{
  "image_size": 96,
  "inner_norm": false,
  "patch_size": [16, 16],
  "layers": 16,
  "pooling": "class_token",
  "optimizer": "soap",
  "shampoo_beta": 0.95,
  "decay_fraction": 0.3,
  "warmup_steps": 2580,
  "adamw_weight_decay_other_params": 0.01
}
Rows from block 5, named by matrix and row number. Rows with one number belong to one attention dimension. Each number is 500 + 40 x the weight over its row's rms, rounded and kept within 0 to 999. All counts start at 0. Numbers have three digits each. After the name is the row's rms in percent of the matrix's.
# v: attention value (model.blocks.5.attn.v.weight, 256x256), inputs 0-127
# proj: attention output (model.blocks.5.attn.proj.weight, 256x256, transposed), outputs 0-127
v.24 100:506527473513502491550478460489500497556508547527466574557508458534588404393447576521498514447474496466498479455463483492483395505469484469483465499525526472454519572548510415463502489536474460582458545519497516445443553441469505459469530546474464515494499498449434487464522485542449470573506502502549477460539549545486434523457446502507524466487510481501529494493522574549507507457486
proj.24 091:473464478453471512475476447544551519440489453503540446477475518591502507515451491523465581451439470559584501528494441522508529526481491489524487436480522455464525493555500487545509555476456483528425522519422440580549464521532493433510454442454518587522499508470479515463556562477431484554517503478531490511609527510559582458514457500512470496526445505489493492507471392520555552525531
v.25 098:514519580518493505522549562422474505448560495539463487516515465525522460547539471478571499468456485463479472468471513531502495546466429449463532535503450495511518503492465510503480518502494502505551535530487591539523486494475554524569484499516471543487518447555533447513440464510489538472588502497411488521524549467503508420432527505476485455523465487529504450513530546585524508535547
proj.25 100:565420496558419416468506492480475487579481479554588493525503520523460499540459494515481501553509509485507555531476570478559528463467517453475413511522446536537571557482434506544428467512487502621477459511455533520509508563564472497432565506505535541530526509506537512568494492454493475525429474563447405439511535513537510443445547480456487528510482491509495494528443562483499553464456
v.26 097:464509431527596493538499535503536453574510537536471527446463521488512484549515561488558476535476472500483497487450501445502453453547538540544481479471556555508463491476526501542460558566513510526493523505512485557593513467488462499569545530570512429561478573517472526502533459500493466476470525445554484490483459532487452488485437447552478507540486454462505519551480490516520495548512
proj.26 092:477468520555499449574509483537513630389471484551485488512529530501487477486508432562475480492469530431511515443529531489457514494459456519532517497514521485449554543503474489552553486501517518452557547496557548563463523545573478485485468503425503594498451490468537454518526444510523465469539594536564546517506535507471483453503487525571508349511474519488539458529409491540536447532414
v.27 102:556483514454448512482471492499466462502505455534568456500525453608428549523478488447502499484536525490510513473465537618578440447523521519388533446545549447499604470538518493500520497511471452546448512532488492438505527530434506413434523516500472562476479524505474494484464552503585398517571469514498516506478521514550519484541492508481549468462550523446429461505498469498518455494563
proj.27 102:495502498424444614496527475518522494494471459603462486543548534525517471505450552535558490456515485564505528554475465413474547473518509446532540475463539472506520465497440512527467537486591617543518543509485557516534476460424504546523537501519539456480488521457445505505525465489448526467499493503476489486498481519540431514531479473524398537430506471596528531547511513543512605528528
v.28 094:456457485495536470492525487432459536484441479444541520471514529497541534562484394568489553578410515438520460534448578463427471525526558519455485453467511497520454531509448574467497411504519491525561478444492528494540501545535549518514541427556489488534570577488507517524549553460467509529497459508506519500462458490477543567458476514480496531530465496548445529563532493516527458469544
proj.28 090:541439447495540559537529546479455581490473494524495472526475425490593488517502497494555568472618507508467494499528502458480515434381489519530434502542454487537466523508521516543530619502497504444571442492527553551483497464482492470491463547500513514504495503473561521539500454551510472516495546444452431532523511549476548484585550517540497493510528487509519572525464522485584502574454
v.29 095:420580577509464453527540468523437530504599479470522459542533509487488441537516527476471506425468536446562397383486495535512503519463448539416490450455463547471484455508550454463521499519528458569523484527485514533549399497532510433510540491556473494451552564510602508504570512483485563515548461435533437481421505485477498555428530535463462494548443466558579485476533530563484470432512
proj.29 104:581474454488551486594453538484484418488423483434555549509480474469494545517477497528478499541547582455445526526481502479522537496553473512511572565486468526574522499531475469534508488451511523487471455518502534539484516521543487579483568509547507541520514474509536512470458482541569499510529392433434552470520526486500455467556423448586471504584474502537433534471541538560483499551596
v.30 092:503458467521564527496469480508606496547427446485496509454461526516446450498472513481501459504524521500517541539573475519500579504506438542539558515439487572495533446426540514504426587508442525464512500469560448452539474518467547418498533516482419545531544465478508465470507443502477532491521552469466447485497515478472558465469503511470435500510546559606441521550515523496480487498545
proj.30 095:483525478484489491506539509570529527453488490522521523514481449498585507503466557448517501526568418503486475496468483461504458484467518466498457494515490438553513447482558488445586505476544484519552490513489513480465484517488477560475504540412497541504546536484545533524502441542518511458507496518440506493532472487509419514546469531434570482501483454442458490523539483575559486524507
v.31 104:524475503533573454504490446485504484499516442500420572545520496495591520479489525545546501480456470462504483548485543526446520447481517530546478461497450466497588485485415495571421423521548527569472530500549474496519422489482532533568542513539464556495512522502527549520522524495498440472536540445523465427477402581470498482472513528481502399476496495508494481512546553482513497479558
proj.31 101:462451503456427490462503517494521551479547539530555450493473478495453437398538424529534495513543564547528500561467479509552443533517474505467494535534511448494522485523501413502501579508533405427578510506479589518500491537479594489504528555519489520477436478454496461573486439547523535531473576606565509536518532506442501513454515481525478507507584439522525509522515597498474503529457
v.32 114:536479460453402518429518442515493535514475504452472456512524501508517520476568428507421474491504449536532491586484540447480509519503523553450541519529505480554370472501525608427573501486447496506463580539452566444486474524465455468415527496474495507583540510548523450504462482519531551566492404495527503535466524518515546496554500567501559480507497499526470515491454493450496581423451
proj.32 112:494398483517450513562516539414555514487531545597470489531505492501501495466404474549502465503486470490485503466508469545505481460485534468548525470478523437560521459512517501488502524562551470449506468439554425470515500483527489512433483511551468473459442489499508483464577528522456486411528521446508542487551464569477451524472529500464488418489496454436550561540495556512506508463472
v.33 108:477465506530514426519506497518622545542508467475468523492423502531512485433481490390466503488498465504478444556520522438537455471474438433506481481448490529461496538523497561476532463467554439509497488457530432487558435546447422463400569479581449468562498571519512577569523533538428558471457439536527524475485505526513534525549489517527510511477532499520455484507457543565545449554510
proj.33 110:543522468414469488540465497514491513511498454487362505436466493476434493505469498536524444460514472498496527418510494542586509489577485479491460575586491420522514525504522401540455457543552512489428476488471539500598541479541530491460513519466583556483533464573482423466541530576542479559491514449493526470500483515449469518520482500475463378445489478489513484517547431500436509446549
v.34 106:492502465475515483496527438522521546488453457430513514469394422485555535492539469495435462490558532476530497528514542416435581554508479509481491455441542523526497467599540485478565494508451490442522458485522535436529494527460516518482519494497526460562501443507492520483434503438489562460464479499432472506460448525486526501518485495499455460487535528513560550461553504483510532528555
proj.34 101:547486399500514455535494518529519476486471549517552489507471428537495498530473530513489497551560493523494490490486574549542425534484474546504467548505570517481516447515501495534447474563497491539458554540499508535470456468509533533495524532462416502486550587523502479508543567552510472491508475520493497516462491498562474538480495519530522493470498502509490549526543520497471466553552
v.35 096:440503491509488447481429478492430507574512461518480512539559503422478520507504452433514480491447620523481544540477540467505441528539533545501529526518481502462563499519536529507502538467465522472563480505448430441530480456544509485516467518495418563521476444543547461518489455470497488516490549571525572480495462542507483513473476532497483501548485507405529443570447425475491556450474
proj.35 093:502498557534438479481493471568474511403527527478500462481538538443461498544384577530494532482528493482493518525418415520463499501484455447436509585530445479489491467507482485470423544523498503483562483502499579543444547536500491527452590546531555552517561547482492503420482530541524423472505469493477506562550517527558524474497564470483534482454525502591559533518511526460511499478573
v.36 102:521449424527566575582585472510502555504446566536522491456488496495448469555467428460528518414487475478505538472498481548513448537536580481520487522476520516574580482496502443460484517486478471523431529504439482482476475532569577510515430511534475499461542493465487493500499465483488508518505557462485498529543585550523504548546469543553562469547498465455482460538472599528521440500509
proj.36 101:452536474566431471512511504492542493527471540541451526475494479519544545479592531492532565558488569489554480536432516452423527462405464487481512502493455488564478502542504472550556543544472553497509474486512468474572459527427544537550495470522522520439434527532465543485464499499517482528488465523515476514508513480459497461474480431508563481454523610491520517547500457515503440453609
v.37 099:510433496515473527507448465478477517483475493548529478469487483455472480593448568493499461559548502432472487525462470506541464464479502532548559482496463525514446520484415543481560479562507549568495451539510490497473454485584517517556518464456444524577546552503443529484467476531480455486521470482488492478535484496515582501492472491529440458529485509460522563471475475426412515372520
proj.37 099:463561518528540558558465521584562568560478528516469546515524486486524505428577506435555535497507554532496548384446446444502516534451439461477470500484494490517504470560586464475502445473489469480468551481540519503440543433468510500434482560551483487437560445537537525522465472498436526448559468526540462533485528522551516510580537556512477513451545533507473460561533576517556478586477
v.38 097:500451404481592519530507494419491433520559485510465497481534452500549434477461520505497523470518458470509491528486461521560498464524513487435508509491473520539527483479559425521495483488463561638456469530483495566489530435539460484433487449510543568437482493577554468506480470518514497529523531541526498585390528459515473416446617518522487563549397495449509499479476491542516535491481
proj.38 093:503533447485474499466513506486519495454544466591431438498555565466464537547432567501463519489501489430488468473461452509433484514362485472507559433465509492497473528359487514511449491518483491544498464523580459437529584510481511467504431464546490488484431522563482486511455436557507470521555399517502482550521490531548592486470491484437550497486515555487487552522495483542485575537526
v.39 115:491529517483491513521507495447389483521484501584485488448558445559511486506441464571515480489465429566485504572497521456491442530514538520484448547534532441546481496487455460520457505520523521587488453510519521484516476603575511508541481497527546514534522512566570544524507459455465505497583479451513456469497538519463469415512567465498467510478474534494392490477482471465490550525510
proj.39 108:543526460516469514483547531436465516493482512495523507476550561429427483486606501454474527536482523403480530467466468493549493419497577458526534499518522561497471505535537495535565504450396476437565506471540439600495513508416510507462468536519463541537497496519441474504442488457528522542493505521478472503562502491481483522508447540504524477524493466516484529499465542483557551526419
v.40 111:527547476459479512476597488521507449528487488507531461541512403517461464573583492600496529488510445529403547460544460540494492517485471499492547535528518491568428510431413436474561547509534496524551522503517490466499496543507491516498486524422572427533467502485578472468497486487501567511546463506564511488564511501486552540503501458432473496475498528412467502503516506443493536473516
proj.40 108:470524506549475464530422456475551473496481488509573525520478490558593566464516497448469463534476604499484482490544509444550497501467487551511490481532525571563518494564505519496489498592550487543499396546499482450435532508466472489504492506557559501479482506488453530586594513450510545544575581536499476500545507523518477474524483536503497565605450544494500506577442433483525461490514
v.41 089:520503465533460479511521484525499499544501454460490476420446533568513527466433511534462463502461476464557583531522479448468470533483478503530440586482462581477437545502493489505499513558511518531472545470587474499499483532496544427513480560513537508549458457533496456503509488538478538522523467498563554469463527452462578461461495461496465464511516554521504507465555515500522516556571
proj.41 090:497511531477471528488506497499512470467492486441520520505483480550546598493564437427610469562544481497464510464551495497529392486504408472484561487509541493536524534571515510427545404495474469508523502525548592543530514490493449521496493430506442600515530520550487453467561517489514448513421453510544447451440434474472515483488464549509498462469489525447507531589567465449520476403399
v.42 103:502486480513523424501514476485484522495427466513533542501495478481484511514510477447433493533514521480517446517463514526551507500524470457539571511597570493544531494516649465499481531502534485498511456507505561471483495518542555562518556547526502568463506508488498546486554489507482482602477515489446482519495581511508443511509485526512508548525499550482592498480434531513428516436499
proj.42 096:446487543568509533513507558510517432468427521589517535503525496482518493517572520543548510444505501535532509504510510477437487552492495519490452553421491517468499449445501554422478482568484557529504537508523507529565490509518425521503508446528492480483518451472498513511473554509494486555563490466495471501546472495513483509459559569481529591505512560573555491454511506498545436521432
v.43 106:481504540488565504538497495493447496519483491538481443497535544487475498532478547460524570506498567525507479470548572499512474478521575506462477427532524484535592521589514479491437506507508494532482451468535486498400470497565480463505476516511446534471496480448490504497486561512444542527580500514403502479591503448491434536450459542500427533562487558487576489538516507609442482532568
proj.43 099:579550479527465527476483501510465565560526538452482508371528500491543507498471539542453441483530504462513410427450522464480577478451534514512499478449480496515413557515514579549504446571450498551521483467513581549545509505491513542524485551549591489543500462503522548493490503555554552518528539523550512423528488521534482498451563572472531531463479495567485494489519487525536509515591
v.44 109:499561449453507516496451466524484520518486518483504489478465550546461537552397459481467473534481480506514504520486556541500468452529461486622549582551570522579474575487498445541457516566531543478575512487570467421525486477542442476528420507525473504435468479500470556431459618529437499515527538546564554500507540597553542488489494456455517521508558548515450554503519486457537464516494
proj.44 105:422492577527524461483529471457526511414476491484460507507567457485532534428558491512521470552481499488475519477449487465520501541493528502457523495528537541473468525516568518460572511462532522495463486509503485592554460513497476506452515504522538541554495411524461509548487564497504479403507544443542445507463496501509522505549443514519533478559460424535474445521428423549473500465527
v.45 106:507446451430630476476494549529465557427465451545490498530471550489573506470468499508437477490515443524553463487541562505481528518429495513452570482528516568467580496595521512518498473473596535462478530520505474471495489511468486482543524505468466537498502512514468564508391518537486473527511532534491469523475498476452463449459425504532424559468454553519524535460546505559531429482508
proj.45 102:509505488479400506432517492559488467614502489488481457575462461587486514518550479489453477470487511524519454539514582509505460497507547529505523453533535513444534489489470492432512506460493462532456492481459531523496498524542468535538509468496519460507450482460551520513408467460536544609513469496488476525563484527550507582529536529435519457496567509426477517488520483520537547506466
v.46 106:430507581473603504552525489511473482563467446559553528506477485479493490471579470489518539517495465455503461544507549538498462496555547514522482479460555513451586536492459455536502527484541514459548393493541522451507469488510551507522556395524468475481447535497436532470445495556521422474485577547498493455540494504424482446500466481541495514527470516551551521527504603513524540518507
proj.46 103:505461442490464508512516447551461452435541492514469522449506451492547565518552616481547561511486541569497419533488457468456513522390488506403447590423555530471476465425550565496488489453508483530560485430506490497501517512510499454515477614455509561455504457492531528539509514437495558510442456484480537454548479461584506537503548515498473526530573489637454497488523444561518457513488
v.47 103:494501558570452478550550457497443468577509480499471512464470501503484509558489489475478533575531488511507508475525475472523481463479547473562531548496492490480494509509481502475453490492541441510458541488533537434520445498455542486602556476514515537439555496573564451539471517525476420548535503491458530470507505518407487469444434547483484518463512472544530445422554518556487433482500
proj.47 106:495535540452451525472506519597489511490502496451501512497520543527471532392560545463540478488477488491473503549566499474439477452529485469404543558461524463498543543467515451444489542506498477480501572535526445544529465554483442517478517458468488508453514402534436508482495560426472504620483432464477445532529445601441480488545496469466521513501511527516606483538524509474540572556498
v.48 093:571436491511568488441512505417471533559581564507487541470473505491479519422523538514588473495465514571506520498458461564527528566490508540526505556489523513446572477527524500483482456517517485564547535565512458455443515508533588402499492422502537459499530509476523469518508457548506501525451529496522527468408577512464448582527553479558519523513481450471536482482462571473444540467462
proj.48 092:438587539578459490522497572526498448498484484516514484497618485482490449579482494470466453483461421547499516501431436540470468485520498525530480455561478471460467528487505560534500499441579511541515482574415475503489433507503528498520526577528485468429521532541500570529516524496549411508484475540540478495461412485536567483594491502521473479484515484547421504490521434570574482514480
v.49 106:494507474560463494527523540529504505529502507502469514514572529473500529513530517505493458478450529436546517508478540489495452538541484579530454554448536508502573520461509547465506488513601538506440473514465534538469552515558484597581558579529446455448482529512494527546458448501461590414479551486410491495541517515506529496507501489483559470504552525507509502476539459460493543442488
proj.49 093:560503524513570593508534504498449538465480564454493478545533512533525519491507511564538574512442492565508547487525561501512537459475452470490446512497455507603522504561490517608470478458462452484452539535477525468525555497516480454499448553456528482515493475507462425446513456489465537575478556445529507434567452510475495479493462470559485529566486546479498517390409561480523490451504
v.50 091:456525521527513462524548503459535533460481535488412432497520462447506493446458461506429499514581512455489549444549544535431561515483491513526523580472532534642464517448533458448460583530481517514522481479555410500523457435493502493541511535519460483437472417555477547479472524507513498516514458425518474545520422498507514564526520457476489508472491480478504559525521520473421490443565
proj.50 086:448518515510521485483541488450611490552534543509524447515497500499488511522510449508474508561500525479498507548470506461481608446441486490501445471420487501471535492462489516479494458547530525524464496545484555470437416495484559508457453573545453417600554472528493533488557473517535492536482504551510441472490513502600469523516444508507518440542525523527594492466457455528464503504524
v.51 092:459595508540581473497518513475480495502498490586492462582501421539458549511423546473545466510526533453465459528547480544477533491455564477478537528504496527594554483462463470477526529488434517507498457527567417506478536442496480467559478438495475518488435557479572448552449440551453576507518456513564478517564482452524437530514487512537459516456488522499464492497499540497447488430481
proj.51 086:483546501519491551575485493472475498499534581501553488503467541537511532457494453526422478510547529476588445511470476528448515437467518523543557472462414506459455529450506463531514456485493529536450463548515560513483498536517553547473545595504503449527547474505529545536536450476479489508560580469555571535477430555536468503548508591458508469581625495471557457499503433464511566533384
v.52 096:539498470470514501507511562557531481503459498460585535500487570526540495491508536508445497435462406515522450503526468478474500462505529484557512489470500474445536518519528470491485465520541521517450561491497553558423512515474493552563520444533533534542577471451501471455558505486384451525408542467521512522460454526508468522490508498471515459543471532491399471474479541502553437511516
proj.52 090:515496486498499468556416385496416545474533448529500424482411539490443477434486512459548574447492490466537546503475568561530483484520477538473486489536529553481528475509505490517553524465511451503495550563538535443586515479517468488483457475494520567498443404481478487475477419494489421490474467465474520534463499457534485469548516423532512508477483465540463427398505429479491423515544
v.53 105:465492454533594515477492530468473460447549539548526529498468459551490472538455444535473526562579476488567470472485498473550430581497533456473486516547529467488529499534522510425531449551456465543528460491457481525563487519517498484522483459453468480523524517504560483506554502392542519580489458505476529560513498578513428581486524438508532529509498555424413536451519510496440459477529
proj.53 106:528474565607510459556534481434461459564552468498530404459482523466458490522520542514458475496546531503442494521490505458497524478485437516538544484493469465510468467480502501520517510491558436530481505453524545526447495454521504562437540568600498501468505473460506531474385572556464494485444516492435449464478543466515565487510489485449487444461597531451467491520472476454525549493542
v.54 111:480443496507555507510483509460467503539524456482608526460498528477545518515569510505531532487481465541524458486585583530605424506502526492490535472497481459484487579546456444437518471534416513474534510460548466504472482568520527494542507453460479512475422505508497490493435432448528516484554480546479460501525457498494431551531485497556583510495551466567427502477448521566554526539488
proj.54 107:500479517487521479510530452545493469457521475488497426504539489486429507454499493440459476519464497531474529481431563497501492575524480452513480479519505507550499520558551510467535494442515544579568515508464579453553455522479478411479470521515502419494537513480502522592507471469440488469455510551453526511496504434524458441480478406488427504430443476486430466592519430528514544469478
v.55 095:655537553472542447553485434451514565437485495458489490471563556568519485430558459482550568495535487481531479515459455515493485434530544460479512483550496564467458498520565545515487518488474453481511526551522546527477529492489490494560467570568496478483460460512441430527497448458492479468502545465427488492563498529450533491488497451490496491516435528435480501477487558467489512503502
proj.55 103:463551591537514451478508522547438516506532497476494447533447507439483516491513494460467478482525561470483486465509477472493562481512496497488463521483590470503471482590529461470522503539479415516522488424479538508538492508505505445505544456542461526479507530542510518501507514561571547471549523496475512479468518508458441506520421462471507545549491431588443529524521485482417466462559
v.56 101:550483473553466521517565451521456530529466394538545602581450486427579479525481496477482511525473507538542482519481443516471462477492529484441508552528564526456502448479491546503530535583500532480452532521548395552460515500495480481540539555523402501548502581587460484570502541442488453455512512519528503496498511468603520507459537486490541579485510464493535421503519462420610495422546
proj.56 095:492519446557516555520469483440536523498506500505463514487536522481506535544476484524472504530506516498547499413494558532487477523470477464486473559528447449550530538482467441529454480484485532563568531511466449441497458505528524519485488495477508491474459466467504471521595512541485549529512445486489488492505494449549477490493525466463494491545536549429513523491548452563493499474601
v.57 104:541493474509557515505496520466484509581500456496502520572453550461460517409527531520550565495502489451575460530480587459503509487495470485427468531524479548466557543521444522452553487508578534499467498466483486448496496490505524440575491470467449472474491544553561547548467519520438472511477507493477513509459503539502469576468443456517476499551450456437481458488495523459573475568513
proj.57 103:537523481571457498531437500468468417508498516565480499497554498449559572462479509507518444503533516485527465496480595483443466501545520538526475539535502481559440517497567419563496471482444504487474430496508459487490509496515487557421553504476520550464462496559430562511483527489488517545524499467483504489489471447547580468538532445516463492443488534509416441382554466563479470464513
v.58 107:436552445546431506488493517496564511489484517526545569475544521503501543416490470518554484481495473480527483562494510540476452532588548509488456495557480494437440501484558476493433530432505595483489484509485506595471471533460521489571465514586533520470544505548461527528438453431442499432511482436509575490542498536475563536480504493497492575504467509444490501528523497490431526465496
proj.58 098:532510515505498480487570522489529582486551539466565521476506510469418405513469525488497566528458548460484526509498460499534522448513526537511525623492563524522452540470561532500483525545458462520502519494514502538495503541475505474584489552512497501512537497550456526482456530453601525480518440423525555509499468551524512447540490465481476433504567550540525483502454454432551578544553
v.59 109:424494416503479451534446539448517446496468477519544512511490497450461503544548628475477535535497489496524501518510514467499514494472503519547556488512520499458410585541468498501567428543567481489483486458424455446443517542520536520506549461418439542464472481529475521507424435442480520552547499539476481521572449491543480496491497571518542467527460639512444489457471486508485463452505
proj.59 105:532437505502574599457411412592502517444488561504475464470520523511550515484474445493512500470474492506410474559453510487465475559473448426491525499531531545586539469504531503443439524494519472489461479524578603431481497407532566463467447509501495473470451433459455467449472495496472434521508527453462581474455521525471478480513501443498476509484464508471487483457505534475510511552593
v.60 101:511488569513515447494495531521477493488435438500371495510454506459535525482465474458452514498512471405586521451480492521505420510496474537551559500480499544550572497461507509488465482512420465542523542501566494531584506461518510454485467526524393468497449548583551495474445509552455506507460449515504408481554546590513513494421389473499511511501492404449494450500491509531493423523528
proj.60 102:458507477597467485598508484484497484551509527532512448476582467457430583518603546527552483485544591513499426487515503464493560560406505469492502545559464581415443508511529455464515484503542542451483530535492482422497502514527546535454467451496505456466487529502497457532547476483533562523543496526457503462536529387482457557545482459559545498505483476487491469487418432500459557463499
v.61 110:548477569491522549445504483546492471512451447458517480546444462544482596511588480485552539438395528451457455511507443557555499483463490569552560419469435448546512582492519484539495479498510522459543445527523578504504523493504499487538494544504532573491418521545556483477522512478487531525481494546495469508520568514466433470499462500474520484563517505392506521454460565500472506582526
proj.61 109:558530378522503533543460483396419470544494527523513492506514544411508485496521512515486486520531474501533440560459456485439420506544559453399445444540447562505504503480564437410481374463456507464441533438516444466511529481514481502458472440460551504497477532462444425489514499537518490434519481465524549484414468491526477525504533481561514502457455482527541470470500517483532520388475
v.62 097:421512505492508502503477461473497496428454543433507488528476506552458484545521549471548499472592439433513440491542474459436444427484479460474438495473488496502549557502499469495533474531502506528477525456489520476492464518535462481492551509542513418461531443483471494469570478480455534526439513513531463484441439385478524424527455489496521524562516456483487555438485477597551520548533
proj.62 099:560547502482470452498489592567477553514508518536423583547511526498521512529459456493519500517482522547520531476505537461509514566538441515504451446525502516517475458509530461586480485490425472445543514410541516517535489473547485516466561470475577523534488450438529504553461393584445479454499543530497502496535509494475440457484498515558518488456528492449578494509474528523447460528532
v.63 111:538501508504445486456517537511512502515494445499484556491471523533486484501468493525445504496515456471517565524505521464467439593509507582456441465491459549468490521503442527492485578514504406498550497537557509548544469515521499451464497561487406441439555498529539548499484505456466509417461540480519479517559420547572598449474483523463561495468455466478482431549497518452581521528490
proj.63 103:451525440493484488527510542454568548517519527505474487498496500507516626439532576534542483479427534499468474469483472521479565437574458487420476515471525518500512480509553512427514559452521569556504507525475514503488549497452498562506487418497467497499421545573458411546556520501463461521521544496454571553481557480435480583465494522552477475459570509472508537468522508477459502467537
v.64 096:533430524578520465479504518488476468506538503592503456626479471483465437522496561553486515509614523491460478492544477529450476512501535518536473448526478545552537469489462503477464466480501469482552487494464497475493506502428445533469521501496481445489535448560517505539492519524488528494486526460504438501471508507522593532487472609547489492585509529473506486570567488463548509479475
proj.64 098:500397484537510512510456448573544452554424470446479493456513536492540479543506506477534558502425408491519488498498473530547508549494528508442500548493460417464541473488519513481431557514502492422540549499562455485508543485498533401542465524440614473478498542529448490502558482479485478583506474485536520481532458513557509449485578559523480504530499538511471491440405479575526493511528
v.65 104:536483460540513434502373441560484498530508460467538501491526543508530516501524550474572500497498448411531443534572567582548525459519579514463481423537444481494545473458412514481459496554468525480486553474539519538524517512478454518491485506442464531442568444551472507372530518468532516529448523540503469533546465420536465472530488439514530545488459554478448543505494502502471507498493
proj.65 105:431489513511534517512547503544508502509539482494438566579471487495474514488402465462455578573497440510484554528468415424425467503494558557509501548494397508548490496492496537524437515560475570496497484472382466491504527488554532489468504512565517530553538507436479509527480494484449469546491509536481575522526450527513484498511474529519426591514543565519466542496459471456472502475538
v.66 116:513560512466495514593536551539480478556523491580608549495468542446450467551533497435440466556497459437507539451542419500493450507466545478443526490547477547466528559498479493422470442542527425478441482484538526539429472533502495549419477526528507479454521491496495549455512529445535563491455468479506529487470482501495428541510524527432502591497405521467529525502491524500524504481581
proj.66 114:511581457452567501469510510482511485468437518530492558433473576574478533433389476463507476400503545474532487465488557583531492426492509506463546512477389549602463431473544538549502436482465505590525492523489527472585386483513449524483485488477503488522536544536541529501434510490536467545510528518484498486591510483524467519441487536506434483497526553487503432537386526549531518462506
v.67 097:552486530452481451424459592539497433470484536517453480427463427469490573529495509472495500511509486429463585539489532491486595528530457594472444480472504456455487430485517564487475494428467494546511547561473524519462474491514513561471529441533557463520518518608512501456493564477435458491507549524478479464481486567517502515603503501512479479517446481507527432537451491511484557531490
proj.67 097:515550522486482477530486565466474596612499522466501501471581462421494433475475489490500500451508428519476469517511470480504451494513519488540505441537507522424443440491553493510509535588489499526455506407462454480520523486506482472498490490453459470479478447532467477458547419453541452431526441502471536563525485542476505428454504445514470513536475533540499566478458488477467485514412
v.68 105:433528428488508492466510562488458547533537504543471517511489512517453491515502502524468524526552536494509511405574479520495537487514458529467529454462506525521515497591488468481476494501444555473515490516442466564555527523473572430613468538509457503381558516499480494497552561583526483538474501457513502481500518504498437513492441436436478465519487481460460474503511482559459503499507
proj.68 113:521527407479533502516495499525528544477535447584518542524532503534599433526421540552428512498491575516495491541555492505554479472437548535478530499554463447482495513483491506489508441523534487516515487568556579445484537508499490466454456486450577478471543481429486461497466537487465456450508552572429505473534499427535534514504452527498490489520493508509542481536496440477531542489486
v.69 089:524393486488514602578483481523512557500519483478533562491561526537497447507531531487508463453473496539582528496521481470494454560435391503547520479501532463507415469532487551503557501516510515490496511527414508464527497500531546514488465546503539467476501477403542553488486557468479565567463494478474510516446470493428521414432516462512454454496424472592467559499522443458508506470536
proj.69 091:539528436472532467471516540452542467459464529523535488496443494505527457482538483548473463482489528494470528447526543465509531490544538572520512600523558538484513565411448461484542514472548520576517476511488502474479465456468525582504445536503564469518510520486534509551534543503449545498524451543430448539535600483423473586466483490524532465515523419539508447490470537523525470600468
v.70 094:580542587424485498559538495493505535477520445461483470431474425478532529517578491536493514507467472476494443511448544451589474517490531444454545535495481547527392591493483507556474539486445408521517552463496523501490473538531584512537493411626501488495499490505457509445484494457467604526470430488522489521542449463447417455476514537479508473533470523561505483508498437530498487516486
proj.70 103:479558558527453504518553568447554483485475538462480555466507464519532513467509500509532527508502430492569573460494546517448557464554460561551522489520558543539465447506528468520440503473489556573569577484438541555447487534521519522510443583456551460472559559505580482495536503470516526476550534542499577536479479487491495511431468473499515502516515530528467517499427637521506497466454
v.71 091:507455449461500475522514461491484498587510512432512542494533400534541569506525503411524488524479455510508542470588552517497549502539511554533532508505433458503456450527536546488562492509528453452440471502458436457493405535531448533507488505494498488465526462460530460469501555432487438530478421468486482542472563533518524505560558471505523488482461492467509471426459511465539521478555
proj.71 094:574503437470525543497540483463571437550492510561521430528441542543482445471507486472456497529594528551412533483473485479520535442506498491474485518515564518456445546478571549468496472492538483524513428475514416490462487521560499517542532476486423436542495485500492560520535462545464507541486454443471474481449500467512459521653531413485494448500507396442568526547487485468538410499542
v.72 083:463548544505474481470560509503480481452571507506475421530517530489521586520476493596517571430465511506475485515450494561531453498492534498448500544467445514469506498460576427529478511511500449435480480511543480463524489499409545503504498449522475499545503468532417492496509473474464489504463521536568578561485484504483544507496444475476495473495490485521478462572503537489460493478508
proj.72 081:477415534524483558461433479507483480536440449447478494498568527446498513578500471459490548484487463561470515497500521464571470495498532562532456521534557510532498499559470447552434471499455473497493540382497533538416519519494476509424516586490546456497606490436537510504566563559515475525498469510508514533484457509508510468457579510477456488508523511448604516456482513504519394463462
v.73 115:411435494442480518513566533561541491524490523492469499475520549481511422498497471532500474519525554570518473434487430468503500425452498462526571472487523550506520505538495488489500497510512407521414482453472517529503443480527477518434491528552570453492458520479431464450524503474496456549512520526434514527475553562492547463457496515512448438503459417550480456415448456512522540513526
proj.73 111:571510490451519503466466463483522614496514439544483516517418493550542513516508489454450455453435561391502490485496561542549541520581540533526428505486562495527494477458476516487523464502535563449573492527548585448549540460502479497481417531446486489563526445520479503583415470481490499492539535468419439486479507407517506562532550545504611526515495517445582479537516490503481482586481
v.74 105:486506492436508421545426525487521513514458520451468560416544551459534423430449487460518525486495503472521477546544463551447465496488458412505428513518517520494508468524472492480536485460480595517441451477457509475560467525543483459480482477499598490481501445522506493514460501510484429462519505502511508502518577443430544488557483467524505481573444537491462424513523516489497472507531
proj.74 102:492537454523458494442493490519492487508549545553438567539515473530466535421524455429451435550550517518497482559494502431472437529503526485564507484464570538497468450501523540492574526544481520503551490516605524569452598467447545459444516411513518520596503518460572500510449517438482483443474503485503519520548464526491480491479486521549453522557560478522490484447502494483495532433473
v.75 108:507476488527516496512539518537484524477550506516546514502494463571499501543438432500412500516444498526504465558491484514563502419484517485557507556497495490505445516499462536427551533515439464461512501493412366465471451473475483473497531483461524457527531480561490560553570532443450488554513468449504530522478534431491569504544513497476552445506574431541524485484400464468536523500512
proj.75 113:571523462471478542539471536437559521530493449473513549521538503515539428497526484457463521510388497516454565534526434503505475560497555500459527484462569458501548486464519525587560441482513565524470471408545490536478487480516459420516444537465472454508508497431440456539447469536418527508541519500526470526418494524538460506487531503472533432562502472502474552491467547470483495450528